A small encoder-decoder audio transcriber, trained from scratch.
Data: trained on short read English sentences (LibriTTS-R), 26041 training examples.
Rows from block 4 of the text decoder, named by matrix and row number. Rows with one number belong to one attention dimension. Each number is 200 + 20 x the weight over its row's rms, rounded and kept within 0 to 999. All counts start at 0. After the name is the row's rms in percent of the matrix's.
# q: attention query, key and value (stacked) (decoder.blocks.4.attn.qkv.weight, 768x256, the q third), inputs 0-85
# k: attention query, key and value (stacked) (decoder.blocks.4.attn.qkv.weight, 768x256, the k third), inputs 0-85
q.225,106,230,166,220,228,219,169,221,186,192,165,202,223,215,227,192,194,215,192,196,179,177,177,206,220,200,215,173,184,206,202,198,203,193,195,211,195,207,222,173,197,190,229,241,177,244,175,207,205,145,214,213,222,217,184,211,187,167,172,186,223,235,213,231,157,187,208,214,216,225,180,206,211,210,187,242,194,218,166,200,202,228,226,209,196,219,181
k.225,106,218,224,165,202,211,177,210,194,181,190,215,169,192,195,212,200,212,210,233,224,200,208,189,212,204,151,174,179,208,190,201,216,201,189,170,196,192,188,200,205,225,157,212,192,210,194,193,214,199,214,199,204,192,197,226,181,218,209,225,207,217,178,251,238,216,173,207,221,152,195,217,207,206,198,195,154,155,217,244,200,193,180,190,197,228,190
q.226,099,227,196,187,190,239,178,185,202,195,233,170,169,193,199,209,201,189,179,227,215,190,216,175,221,192,230,232,203,177,219,187,182,217,183,174,208,184,238,172,227,207,198,165,162,175,186,233,194,192,199,226,175,210,185,249,217,203,189,225,151,199,206,238,203,179,187,199,234,199,203,199,200,189,202,199,211,183,183,213,215,214,217,180,208,185,182
k.226,103,206,212,219,197,224,228,166,145,175,194,179,221,184,186,193,209,242,189,214,216,191,196,185,199,236,191,207,243,200,159,196,245,229,176,200,205,190,167,182,219,206,204,206,209,207,196,182,187,178,209,205,224,246,186,195,173,197,208,198,182,190,214,207,194,198,198,187,180,219,227,196,216,169,190,212,217,220,240,191,202,171,187,239,241,202,189
q.227,090,211,190,238,215,239,210,200,198,227,186,220,199,217,202,203,196,187,240,175,168,184,198,207,201,235,196,221,218,217,197,222,186,204,199,216,195,163,248,213,192,206,203,206,206,220,250,233,210,204,205,185,162,182,194,200,176,151,211,180,211,202,193,164,193,212,218,206,227,206,159,202,215,205,199,188,224,201,214,237,195,183,221,178,220,146,209
k.227,092,187,177,194,203,233,197,208,166,226,198,197,171,240,214,213,210,242,220,200,191,178,199,176,210,198,170,201,204,169,188,188,181,201,189,224,208,224,201,231,175,192,252,212,210,178,213,146,226,190,219,216,195,251,227,221,178,201,191,162,230,201,200,213,215,196,192,180,182,177,208,219,182,194,183,155,201,179,186,190,196,215,207,187,176,199,201
q.228,100,177,199,195,207,193,191,180,181,212,201,173,214,225,213,189,211,180,216,202,241,225,192,195,201,208,167,199,185,192,191,179,172,187,179,245,196,218,223,172,187,204,191,208,209,193,203,182,202,183,236,196,215,194,205,210,168,226,219,180,179,188,192,177,174,190,208,163,185,227,214,204,206,199,216,161,198,201,198,224,186,190,197,235,202,197,220
k.228,099,183,204,171,177,186,230,227,224,195,239,234,203,199,206,216,203,174,206,158,178,225,203,216,223,194,214,185,183,208,219,183,213,183,251,191,195,195,219,217,193,197,190,157,244,203,221,200,219,214,200,229,219,190,206,197,195,176,206,191,181,171,175,187,196,175,230,233,182,211,180,200,206,209,209,210,170,169,178,218,191,193,182,148,201,228,156
q.229,096,187,218,232,209,203,220,228,192,192,168,197,201,188,243,214,164,167,210,172,206,179,180,218,206,193,204,191,222,190,196,211,228,166,223,186,185,195,196,205,257,166,184,180,215,253,188,188,201,176,209,226,210,201,206,194,199,225,176,159,221,182,163,201,180,229,208,217,195,188,194,209,185,201,215,153,231,208,209,169,222,219,217,192,175,188,197
k.229,099,219,177,215,193,181,184,188,200,214,195,178,236,192,207,196,191,212,165,183,165,207,193,189,180,213,206,193,195,177,186,192,198,203,188,183,218,197,203,203,203,202,201,197,220,135,209,194,230,226,190,148,217,221,167,185,196,212,194,184,184,181,228,217,191,212,188,178,228,168,221,209,207,195,204,194,216,173,222,189,183,223,200,196,223,196,216
q.230,108,181,203,206,224,194,210,212,164,206,170,219,203,241,183,186,194,236,221,202,209,215,175,166,206,230,183,197,211,201,206,208,215,223,183,197,191,191,210,199,194,163,209,219,188,225,202,201,212,184,199,215,188,225,177,207,208,213,198,241,241,211,214,194,214,216,192,207,204,208,230,212,214,177,220,167,196,172,227,172,235,217,225,195,204,222,190
k.230,108,182,214,185,186,152,184,198,192,187,215,188,206,188,208,198,194,204,238,193,183,213,200,212,176,205,189,231,180,219,228,209,175,237,173,176,194,177,237,197,228,202,179,218,180,195,173,188,210,186,221,174,189,196,201,223,208,206,165,213,192,191,221,189,180,198,219,194,211,202,189,174,234,205,202,206,203,199,205,203,168,204,184,194,207,200,171
q.231,098,211,242,234,218,158,207,214,197,208,171,196,166,201,186,186,166,224,172,205,202,192,161,227,223,199,198,222,202,158,183,209,204,184,182,195,190,191,215,224,201,186,192,198,204,221,206,195,217,184,192,216,200,177,236,181,221,211,213,226,220,197,186,189,175,150,188,212,184,229,145,200,219,207,219,177,206,214,196,217,177,158,223,227,198,201,176
k.231,098,196,187,165,198,196,245,230,197,202,187,166,206,191,224,194,218,237,221,185,184,205,219,191,173,167,181,218,194,229,203,192,187,205,221,169,220,189,175,200,167,242,219,201,202,175,173,236,182,259,206,193,206,191,212,207,160,186,212,206,169,201,185,191,192,225,183,179,150,180,218,188,225,228,223,212,186,194,194,217,211,206,170,191,186,157,217
q.232,093,192,200,215,199,230,215,183,179,213,181,177,212,215,204,200,208,221,164,177,199,192,200,193,212,202,210,202,209,209,225,214,190,229,207,219,210,211,155,201,207,213,207,155,188,175,216,219,202,197,225,220,204,220,192,175,190,217,173,223,174,202,215,171,205,196,210,212,214,205,197,186,182,194,223,215,201,199,215,203,227,218,230,212,185,149,197
k.232,099,203,237,229,184,199,199,232,184,196,190,193,221,201,194,167,195,230,193,205,202,209,189,211,182,182,193,189,200,169,179,187,232,190,202,145,210,219,218,186,168,209,163,224,219,225,213,245,197,165,191,199,199,213,188,210,183,182,248,212,182,204,198,199,183,212,205,174,237,208,204,167,216,211,194,214,200,192,198,215,214,212,197,188,206,193,219
q.233,094,202,221,165,201,191,179,195,240,210,203,220,213,199,185,198,199,171,191,207,195,178,192,239,159,198,184,225,180,217,195,209,192,165,165,181,198,175,192,210,217,208,188,201,202,198,198,218,191,197,194,191,221,175,191,244,200,203,213,175,208,182,215,238,244,213,211,226,199,193,235,204,228,163,195,204,206,199,163,221,221,255,197,208,202,200,156
k.233,101,207,182,195,183,168,199,229,196,184,225,229,203,196,238,214,247,206,204,189,185,205,212,151,194,205,194,196,204,174,200,158,221,220,217,192,246,178,211,179,190,213,197,182,209,196,213,200,220,204,227,214,196,211,193,186,209,177,211,209,181,198,153,185,184,198,218,248,213,191,219,215,166,188,194,194,205,215,237,188,181,178,195,178,217,171,222
q.234,099,204,213,179,192,189,183,205,145,183,201,262,210,201,233,203,193,157,211,159,201,223,175,177,154,188,198,225,199,231,191,162,195,172,206,183,205,231,203,206,196,222,207,217,211,209,200,223,189,211,216,223,175,212,219,222,193,205,219,196,204,197,223,220,229,173,199,218,203,204,236,200,189,188,193,242,174,224,199,173,184,238,223,194,158,171,163
k.234,101,174,201,188,191,227,217,199,199,155,234,195,226,190,190,237,202,215,165,191,227,192,180,238,233,194,166,196,191,194,189,193,209,173,197,207,220,221,228,196,234,172,219,198,192,165,202,173,181,200,199,166,206,187,192,202,203,195,208,225,176,181,170,209,196,221,197,190,184,237,156,203,173,188,210,211,198,170,211,198,178,185,215,206,187,199,201
q.235,096,208,244,208,181,198,198,220,180,216,186,252,190,196,241,206,180,167,202,174,207,218,214,168,184,193,186,190,181,226,198,181,176,187,163,209,159,199,192,225,179,195,193,244,207,197,211,193,231,249,176,191,195,200,201,213,197,221,215,176,176,205,217,207,235,215,197,178,183,180,222,200,205,198,175,164,190,178,190,195,229,223,218,174,214,203,167
k.235,095,192,203,239,222,180,178,201,169,185,208,217,217,215,178,184,186,203,180,192,200,204,171,205,205,207,188,190,184,236,206,202,208,172,171,220,200,202,203,221,192,190,210,207,189,188,191,188,203,220,182,189,202,231,220,188,191,203,160,210,205,184,176,206,179,222,204,223,194,203,194,203,183,188,211,173,214,152,206,145,183,246,210,202,217,218,194
q.236,102,170,182,207,203,182,211,165,208,207,195,187,207,195,220,187,200,204,241,194,264,235,164,206,222,184,206,178,215,226,205,208,159,200,204,183,211,193,218,165,178,190,219,193,182,223,205,228,217,209,218,201,188,195,196,191,175,230,233,220,203,223,218,224,154,191,197,162,159,181,217,192,223,187,220,199,183,188,173,205,214,168,247,196,193,223,173
k.236,100,183,170,206,199,188,174,166,152,196,204,206,173,167,203,199,241,216,228,206,206,193,198,211,189,218,226,206,200,206,193,187,162,180,213,188,193,188,204,212,229,236,239,207,232,207,188,157,210,211,229,200,214,215,188,201,202,185,187,208,195,187,194,198,194,224,212,198,223,223,184,201,198,219,227,220,192,192,211,200,191,202,195,205,190,191,197
q.237,099,226,170,215,178,192,215,201,187,192,195,244,229,211,189,175,168,182,198,206,221,170,217,194,209,215,187,195,156,245,240,190,180,231,214,197,193,181,214,198,206,218,189,143,207,188,227,224,186,207,219,184,189,245,198,167,224,199,195,179,186,165,198,192,205,174,186,227,218,218,212,197,170,197,226,217,209,215,230,194,171,217,193,215,165,181,220
k.237,096,245,202,176,176,194,196,193,223,211,230,222,193,184,186,238,192,203,223,193,219,189,213,200,220,180,200,198,192,210,202,198,189,201,172,213,217,208,213,198,225,190,175,221,205,187,232,167,206,202,209,187,194,193,236,209,222,213,215,190,194,198,203,208,186,192,201,196,228,225,169,186,179,187,212,173,194,196,207,212,209,200,225,208,227,159,177
q.238,098,186,219,217,224,235,196,213,179,197,219,196,188,221,212,217,223,216,219,235,206,226,178,194,195,175,196,211,239,196,146,170,239,230,211,216,193,185,181,232,226,186,223,198,239,214,192,226,202,199,201,208,193,240,211,184,207,202,209,198,191,233,186,215,171,188,175,214,191,148,208,183,212,225,188,175,215,216,207,181,209,189,228,198,144,183,152
k.238,100,217,207,187,223,211,193,190,188,166,184,209,203,173,197,207,197,215,229,229,183,215,221,185,214,187,187,216,201,252,253,256,189,219,228,166,201,185,203,184,179,215,208,185,183,208,185,186,194,191,210,178,189,200,186,193,216,206,160,203,191,203,208,160,207,192,213,202,220,200,181,232,177,169,200,204,184,198,185,185,208,213,202,163,238,206,204
q.239,101,209,188,208,218,169,177,240,178,212,178,208,211,202,180,175,183,167,208,184,173,229,216,192,212,167,209,159,197,216,164,197,211,190,188,208,214,236,205,173,212,201,201,201,192,235,209,187,214,189,176,196,214,175,202,194,204,180,216,180,193,209,201,191,200,210,183,211,170,214,207,214,217,195,199,176,180,210,222,181,207,211,214,190,182,222,204
k.239,106,202,216,195,196,210,245,215,216,200,230,214,198,194,216,190,227,198,206,233,198,190,166,187,214,188,208,195,194,233,166,215,220,202,192,233,216,237,188,232,181,242,190,231,226,199,134,216,244,212,225,181,184,189,191,219,194,201,191,195,156,188,219,183,238,185,205,172,169,192,217,179,184,196,201,199,229,205,189,203,192,161,214,189,207,208,175
q.240,106,171,148,185,196,216,210,206,200,150,220,169,207,166,232,163,201,195,186,201,190,237,237,201,178,219,209,196,213,221,228,189,203,210,191,212,191,194,209,224,190,198,155,206,176,251,219,204,209,218,165,195,174,195,228,211,191,175,230,217,213,218,183,201,219,204,173,201,211,178,182,208,210,214,201,178,175,212,160,201,224,184,184,195,234,213,213
k.240,109,192,235,232,207,202,227,231,217,194,210,216,190,193,217,204,203,238,153,194,201,187,220,194,194,200,178,245,175,206,237,180,230,159,195,182,176,191,206,182,190,180,203,205,201,216,184,218,208,195,192,196,200,221,212,189,170,199,230,170,186,223,186,239,215,215,202,215,182,207,222,203,221,223,194,245,178,215,257,237,224,175,192,172,184,225,233
q.241,088,185,201,189,188,213,204,168,180,196,200,174,193,186,173,186,222,198,215,200,241,214,195,199,203,196,220,208,239,211,212,199,169,209,203,209,211,171,228,202,209,170,208,188,206,229,213,185,183,223,237,206,217,185,199,196,205,246,219,175,201,188,178,238,153,200,160,208,187,213,230,211,202,192,195,183,179,199,166,190,202,236,222,221,198,185,203
k.241,092,195,192,194,210,206,192,180,227,192,206,169,219,197,229,195,233,200,196,191,213,189,191,189,189,220,195,192,216,180,217,190,163,204,207,204,201,210,163,213,193,198,147,218,196,168,205,221,179,195,179,231,216,196,232,199,223,198,219,219,198,154,195,180,211,209,212,207,229,215,203,220,233,235,227,213,195,189,183,213,187,208,185,184,204,188,230
q.242,103,195,219,209,201,252,190,211,199,175,186,204,210,215,189,160,204,160,194,192,187,205,192,191,204,191,203,213,222,188,186,237,201,221,199,195,183,171,206,199,202,196,205,179,193,240,191,183,178,227,206,167,185,200,238,185,207,219,243,219,204,198,221,243,204,239,211,234,211,207,188,204,247,182,213,190,226,190,203,181,134,212,188,212,181,196,241
k.242,106,222,226,177,203,185,190,191,227,184,255,217,205,194,204,207,194,215,213,199,196,205,196,192,188,208,253,205,210,208,197,209,161,197,195,204,239,211,181,199,177,210,204,184,221,234,206,203,214,197,171,210,178,201,167,231,204,170,180,199,236,219,175,233,198,211,165,202,196,228,194,171,210,217,234,197,187,227,208,210,224,182,205,174,190,221,201
q.243,103,209,225,221,199,148,201,228,194,211,220,180,211,203,186,183,175,176,185,197,183,200,174,212,202,216,175,191,179,247,208,226,212,157,202,205,231,166,192,155,185,190,218,201,215,202,207,227,221,219,199,208,195,221,189,158,183,211,219,239,177,201,185,187,195,203,185,228,202,180,230,211,201,199,173,195,221,208,232,177,227,190,216,221,194,237,205
k.243,103,187,185,189,217,187,211,183,184,193,232,189,198,178,195,222,211,209,189,193,220,230,221,209,182,225,177,209,184,194,198,193,230,227,157,191,200,204,201,194,181,169,176,200,182,199,234,207,172,182,205,178,230,180,240,180,187,185,224,179,209,204,187,214,215,203,216,199,212,155,226,219,182,230,208,209,207,166,206,225,235,196,191,194,217,202,217