config.toml
encoder_arch = "quartznet"
model = "encoder-decoder audio transcriber"
dataset = "short read English sentences (LibriTTS-R)"
train_examples = 26041
gain_aug_db = 10
time_shift_ms = 100
n_mels = 80
hop_length = 160
input = "log_mel"
spec_augment = false
win_length = 512
tokenizer = "word"
vocab_size = 5132
encoder_norm = "batchnorm"
encoder_activation = "relu"
encoder_depths = [3, 3, 3]
encoder_kernel_size = 17
encoder_stem = "single"
encoder_widths = [192, 192, 192]
fusion = "cross_attention"
label_smoothing = 0.1
decoder_width = 256
decoder_layers = 8
decoder_norm = "layernorm_no_bias"
decoder_norm_position = "pre"
decoder_activation = "gelu"
decoder_mlp_ratio = 4
decoder_head_dim = 16
decoder_fused_qkv = true
decoder_bias = "all"
decoder_qk_norm = false
decoder_parallel_block = false
decoder_inner_norm = false
decoder_drop_path = 0.1
decoder_positions = "learned"
decoder_cross_attention_every = 2
decoder_tie_embeddings = true
init = "trunc_normal_002"
residual_init = "none"
optimizer = "soap"
beta2 = 0.95
lr = 0.0019
beta1 = 0.95
shampoo_beta = 0.95
eps = 1e-08
precondition_frequency = 32
max_precond_dim = 512
one_sided = false
adamw_lr_other_params = 0.0023
steps = 6100
batch_size = 512
epochs = 119.9
lr_schedule = "cosine_restarts"
final_lr_fraction = 0.05
warmup_steps = 300
weight_decay = 0.0
adamw_weight_decay_other_params = 0
Rows from block 6 of the audio encoder of a small encoder-decoder audio transcriber, named by matrix and row number. Rows with one number belong to one channel. Each number is 128 + 32 x the weight over its row's rms, rounded and kept within 0 to 255. All counts start at 0. Numbers have three digits each.
After each channel's rows are labels from the 100 clips, of 14848, where the channel reaches its highest value: "top examples" is what is common among them. Only what is clearly more common there than usual is listed. The data: short read English sentences (LibriTTS-R).
# convs1: first pointwise conv (encoder.blocks.6.convs.1.weight, 192x192x1), inputs 0-95
# convs3: second pointwise conv (encoder.blocks.6.convs.3.weight, 192x192x1, transposed), outputs 0-95

convs1.158:102142126191116146117156192127137135118110141139135107118140191134155162104100146089094108132081066098154141187103148123137117143159154112145074105128126120105194096177129070129119166121063223118123152153152160138244114160139149139109098062144149147100142092152153135149146109110149104164
convs3.158:109148124112110153162142132155176140120116247146129104148189132193096122110173128187155170102148156162096141143093118070116191100118097143161174150103127126119106141161084145120154183134134113133158102175179183114111111109158132135106180116103086104063147095110101123127150115138149063145
top examples: the word "the"; the word "of"

convs1.72:152124133131151094163131100129154083125175096125106083110102180125121118119149163151138090111161155097126150165090171155164099112139167164099195139109171110161103101171122117094153100168198152159124084117153110111196159109102105082154113187121144124112095124211158071198146107125121109135
convs3.72:224117109128121104131151140149119110134098114102128111111106166148108070087164159107121133112084140196100135127154117129125157107121138189030180148093121108107128138111141113094099150075105145184131186121139135151111146171152187164110132070143134117166112172056124105182121159127121155190
top examples: the word "she"

convs1.1:137144121165130185189127069131187133129124141132143141137119136114091094143105184136179202168234163131108155040140137110142126077122167078157129137153140110084132120068233117103105108117170150093097168109133129128089139131138085063130126135122199123093091164152143110137140131099133164130
convs3.1:098118146130098150116082180094145090066074158162096163166155130096126085101147159206114092103160141163172148095153196114094126119096126128161145079095130130156130167183146152112112146178147112143132171153116111140090163099113103058074104101145154141081096090157152075128101141162139090144
top examples: the word "not"

convs1.116:144155138176120165148147144148123067070146150131134130075109208117125091140129122086172139149187119128121124161159181142113076131071145127127128118090093114105113153152110167137155194151165062161068097125157143167079173210130104181137170126165111054115147098080154136202154146192150118101
convs3.116:148134086158170163095123089106090155127145115143167135085141121088076091118132105102146146051087140167165100096112163092167117143121141186082159123145104066158127148085125151164126078099145104117134118161154073147132207065146084179157156100139139142122114105086175114127102152095122056167
top examples: the word "the"

convs1.61:137138089118128165149127153114148168081111081139137187105168141139105142094163176186124112106144080085140119173123145142156165187107036108137088115152125116198183147104061128057113104103147115160146167103164112144099090150158156135157121108112106121167156129150092159108171074084117118159
convs3.61:152180091063124155123100164162126139112127121075167134076164106080128128092107106152119059084124183081134089164110106120134086138119122173115157138121132141142126138140089150134129163135196135096038109138142072137098098140126138107124148126056145159080122092095153152140119077116103142141
top examples: the word "i"

convs1.129:077103116167079139155135114149065173140183115152107105147129137143102108175154137140123141124134145137122142125189077104115185147170111070153103129098139127136130125132114139135124077220119069116061133062136061156152114108086130114094158171192113114123124117127046104171157113129129093127
convs3.129:089115142102077147144104069153147142131169052071174140159048129121160117109121173170110104171111133153137095097100069125021148203087138167144148119100108138120119157099095100081135148175093106135098121129147142097121136147104128149147104139129114081141142151155119100110111136130085122093
top examples: the word "the"; the word "of"

convs1.187:122076204170210152098183154092149119138152128085140135137075119097113151126127123095115159096137166167076174204117040078133153131115182166165121154140155166081151135146130131077143187123199155098094171151105156118139176179146114099117146157187133104117095153152164134144115097128108103120
convs3.187:175168089118151165102142173117094111111093166142107174130173137119143224115136133133102153161147144125129132117135162164110130089137137150046151133158169126096114112118140132147130125154156096129068155106143125109115158118082081106163112126099144151204133119149084132185135122198196117120
top examples: the word "it"; the word "he"; the word "said"

convs1.37:081148154131073119126121153100130135151153188137152106137212060149169135102187106068090052079123184099090107104141134089137106100119129097152116093109101162191153158130133147098132138160120091086054138139068159124090087110156128133127169090074123140095062122128155093093177156149140142082
convs3.37:160141207082161111167117108148177123151124147159077130169156084127072091124130103158125121162085107161182102182124097112115084160109134110117126123165113122105161187086093131132103149113163109159110109135093177126141145095139159154118164136126136121122106123142112119151147163072111133156
top examples: the word "it"

convs1.166:094174226077171134141084101189154118097156180138157109111157196120144125130139124137129148097062131134126132118159095151163174151183133150114143168139122161118138061116123115084158111140118055160066099170176114148137165107154095118150119120086125112132150174120119129125129097107168115098
convs3.166:148126102118139116145096092146103173140124045139125132154109166166073140140069129107149128183135088125116095080105148105146126191155122132086159081124084110169100035128037133149156096157080154123103171096100141089117124080110103138115130138101109106148105156115123098140089100072109129118
top examples: the word "the"

convs1.78:094081145117085097113138113140089170127125123092120119142132113109145138113142152114149124124157161147120120175174157123142172115144148108144163060069138186179071112107135129105156105134150152127138157152159105121133142124139091125153103113149101141085124090179123172096120166154115165095
convs3.78:131120096113122155141119132166136182180121119092123122148126127136096111098088145126129158152139121150097168170147134143136205074182115086133091162098075101102136147114137041070128157095179152139191152088134134127116163115121106061163072130139141113136172097086129195127123141107095138107
top examples: the word "i"

convs1.96:188132101098185109096177189133161156097126179101107128137097112113148102118137073102170079100171106182090135194107124154129162095145162160106117138120136160129114094131104079101174178083118118183145123164123129132128119116128154122130136136172106105142115116214114083139106136140102122115
convs3.96:055154125065122070108158112132131176198118131137128145180159087150071121133115162184059155154106074056129116167095165098165134113163074146121132145094138163170124135139098146103150209112088129142071106135167154138144146110089117125091085155102128121161158102184111140166095118092167093141
top examples: the word "she"; the word "he"

convs1.34:104080138173120120182097145055131138148118086116129107130087130155123101078109130104134163204121178098128146119063123125162141072192126118162141126162144172113155151157162125121095099156173108134099111081162130137095127117139141160185160063075178155128091149116151151137142130119123192124
convs3.34:063164155092135144107152155110151084121135139117159120112094126132174086118105045100148172124087066092233125155110177133084132127129127165132190141066123178182133124134175109092136095083146137095150120139118135165090138163144110120122195169087156157122102143126133116107142132110115164126
top examples: the word "she"

convs1.156:142113161099127095104123092136162098110156136128097165118141128170180149147127138181134154063129168177100194102113093128101120118102095124144109138095125165130093147100080061145183156144120100119080130128128093104124161073131186123150196163142106166153119186101074122171115135141140121078
convs3.156:101167122125163027157156188084106057099113142197102120097135117109161134148094132176157128113086107155124057150157180120130140149166190136104066110141105166150174109116150144122148152118097116093148169162107164133064109116151146091178156123046170115078135063165140141135127150112123114098
top examples: the word "the"

convs1.139:094136096181145122131125131109092079123122165143171128136143156122081081100138129121062126116130112142120120143161153132138169122141160184128100170148154156105178138117142134125125140145159105111146187169109150097146146173168155143102182118071125112100106078170131176132139125118104177110
convs3.139:089115182054103207089121082173114093130141131172116149180123084112119125134122107109083157181098069136111149138124154094155112122220099090115126120133144112061155119142123114209132164136126063097132111161153128145123096140129126104146162152127115112148100140070076124109113121138140116113
top examples: the word "was"

convs1.179:129167107115171138097159130151101131046113136144140129156124112146080104127152146111229107107138124115075076119100156076135115108094147174145097179148120115138066135097098129121120094144152105150077104148126157088087150095045112049158135129153181152110174094126181107133136137107148113123
convs3.179:123119105077110148151122095138156157181152126143141050089119113146148146149097114142205149137144114148157134134187173179140186116134198067152119126115172140128086180144176170137124125099142127117107132166091154180185118177119139153099136167138124197155143084086152127159181106152133144103
top examples: the word "was"

convs1.52:069102192163199153171173092106142155101113149055150182094084151140173143140147140132115128179134159172146137125195127135133159068093144111135159159110130102137125096133164170091110154148102184095134090138147124115134100148090091178115095167092137094143146162117121119091177243111146199067
convs3.52:101155131111104134133080137136172109140084147173176160110106104157112155136116143127090122110162104189130159202087125100123110105144103101099181095111151100138102163140086114048120109105099133151166181109111185086127097109149143090110102051120164139204099106111129188086142079167131136128
top examples: the word "was"

convs1.134:185138141241131153109148128119168116142126082100186131081123158108167127146125151141073155107145191124163141085175135133124084161139188105124131154122103138134131137164147107095137148148154099121169112129117104110091106132108141099107096142195139159082110124095120154102115069093132155094
convs3.134:135111128151125121150134172154123141174157117176145094122109130146146147165108142082136174183094140160096068130094118158089167157144169155183140105164174084123164131042106177171085118093118152115106105143180111094127094134144085158089168182112096172149108112124171099071194045132121129138
top examples: the word "not"; the word "was"

convs1.17:138108121125146188167093142123150152151153116093153125128201188166136158130118121117119193128132169064081136130123091131175189173088085089092053169182147062102169112037149104126157134146117100099134201161140094099132111139127161101189143059170147126158095109104136166120064146092159105148
convs3.17:137074156117171150162137201127109113184149090149130113091143097131155157091176070142130136120161136129128116165113131179145108124107102130166116085124123160142153145118109110110125148141108173083127144126160129165155109147105150118169179091146142090088165153133166122141116132145142092078
top examples: the word "not"

convs1.142:083137109171112165050150082145179078118091111109056128072099158148094102122104085116163125091132091137086096175160107146183126075101116127147096128062159060113095083178156137182160082158087078150158094169152151128066184153177119074130139111147110084097098111079092153085136130162151112155
convs3.142:118116052129071155107126103123118112056103120154134163125143163148097089102105106073152076138139165138135058153093075115087093105077133141134175109122125154124125106099137111124147120189119032130129182132109042128117110148159118101084083081082101104103130087127199084106080103145127127118
top examples: the word "the"; the word "of"; the word "to"

convs1.98:113157148188162096185163163179141104109131091177136187110128137216120121096117116195134091075122095083129120135154184133170153149111138156184058102112184186203151131127138134166126164142134127041120096126081144110099131110119126128123136149110161119122118090126127136136100155136148117169
convs3.98:138129151138166136112111161146141111170139130191141106134119163173137121097135071032077116112127144152150171103179143116143124132078175136106125092080116121155117156169152128210123210108107197162158152118199143124112124127199096149118144108102097145190118075073130166098117111139147138177
top examples: the word "was"

convs1.174:136156141048108172116125108105107077154102142146143109095161085193084125117130111152145192087104123076161090110156116183123143130091074105057147131115110178120135083176149148147124146109089036128119105163145152103073084110158145123081101109119125140110098183166088151181109120167175208141
convs3.174:130099105127125118127106179147119115105116128167160114086132155076078099127092103120109091146115158097136118186191152102069139135092207052188159155105096117064108162116093138083149158139138119097180130111152145111121121122132180072179143142058184130119130090142154172107118129127141136152
top examples: the word "the"

convs1.32:062119087119101123119182188161114114197100172150151104135079111148147030117133180121167111175100083152091126116140111173069156117140107174215133134077058150132122131130104094128072143123116131110076131141099101168071110124123015070172098132163116168070138087132135222146147131097132108079
convs3.32:135133113140106162160105169121116117193157115133070166131113068168166170095154130119191147150111131168119098114115141126101150140152131142147151115088081159133059184130143170125132196161193141105080121149131192090173093184081200153104115178138047129159123109125159092109133109151121124128
top examples: the word "was"

convs1.131:158080134155099083181110036125167143103150107089079106130097245143145122071170103134121136084098141142132161165172142061139109122112109144169172089179077088129184112132084138092101194158173082118074150076066147094124156111142113140075132136131127115107088164125141089098090119117102165128
convs3.131:113171131156179136188178139094100176181127140122147098108155102126085116118158164133112090158181116143127088120162141142136165118131098162158084135112058117141204085108132200123179163106175103127135199128078161146160134157158109125168175072098145160117117180095099155149140136091140165126
top examples: the word "was"

convs1.73:185131111032111140163140135154138142143161120153065185117146170109130154146086089152138036154087173169169097114122100135074176190128122146108113105113147127163091132113093183174127178128174104074155122115088129124083127081130105104113162128157106128187151108148125147137135167156102096127
convs3.73:161123162112090137106114103176103192120104111134178099129191140143104088135124116104152112178162112094138102096130132120117119162175183146152150073117140197064192158178139151122135146144171118162134129120126180126159121192066142121130146161051119157081114149109068180171143099086115175123
top examples: the word "not"

convs1.140:140121097140083170114163078163162133129150120093134124183132206121143119140171150162156207133208139190115160133126114067127122121131174125156069114159144213113142142100173138113139165132125105120130108130170187136127190133080153155138122116117097152117080130116136169090025141130136122094
convs3.140:130145139131060191098152143148135153098111131109140145123083121093123124164110093148172135108127168052142111064202161127147069142122094128155148085116177067134094144206150106122151030148117162067134121067152101126120118103122095145121096144119102098130108128191148134197077171115131077117
top examples: the word "it"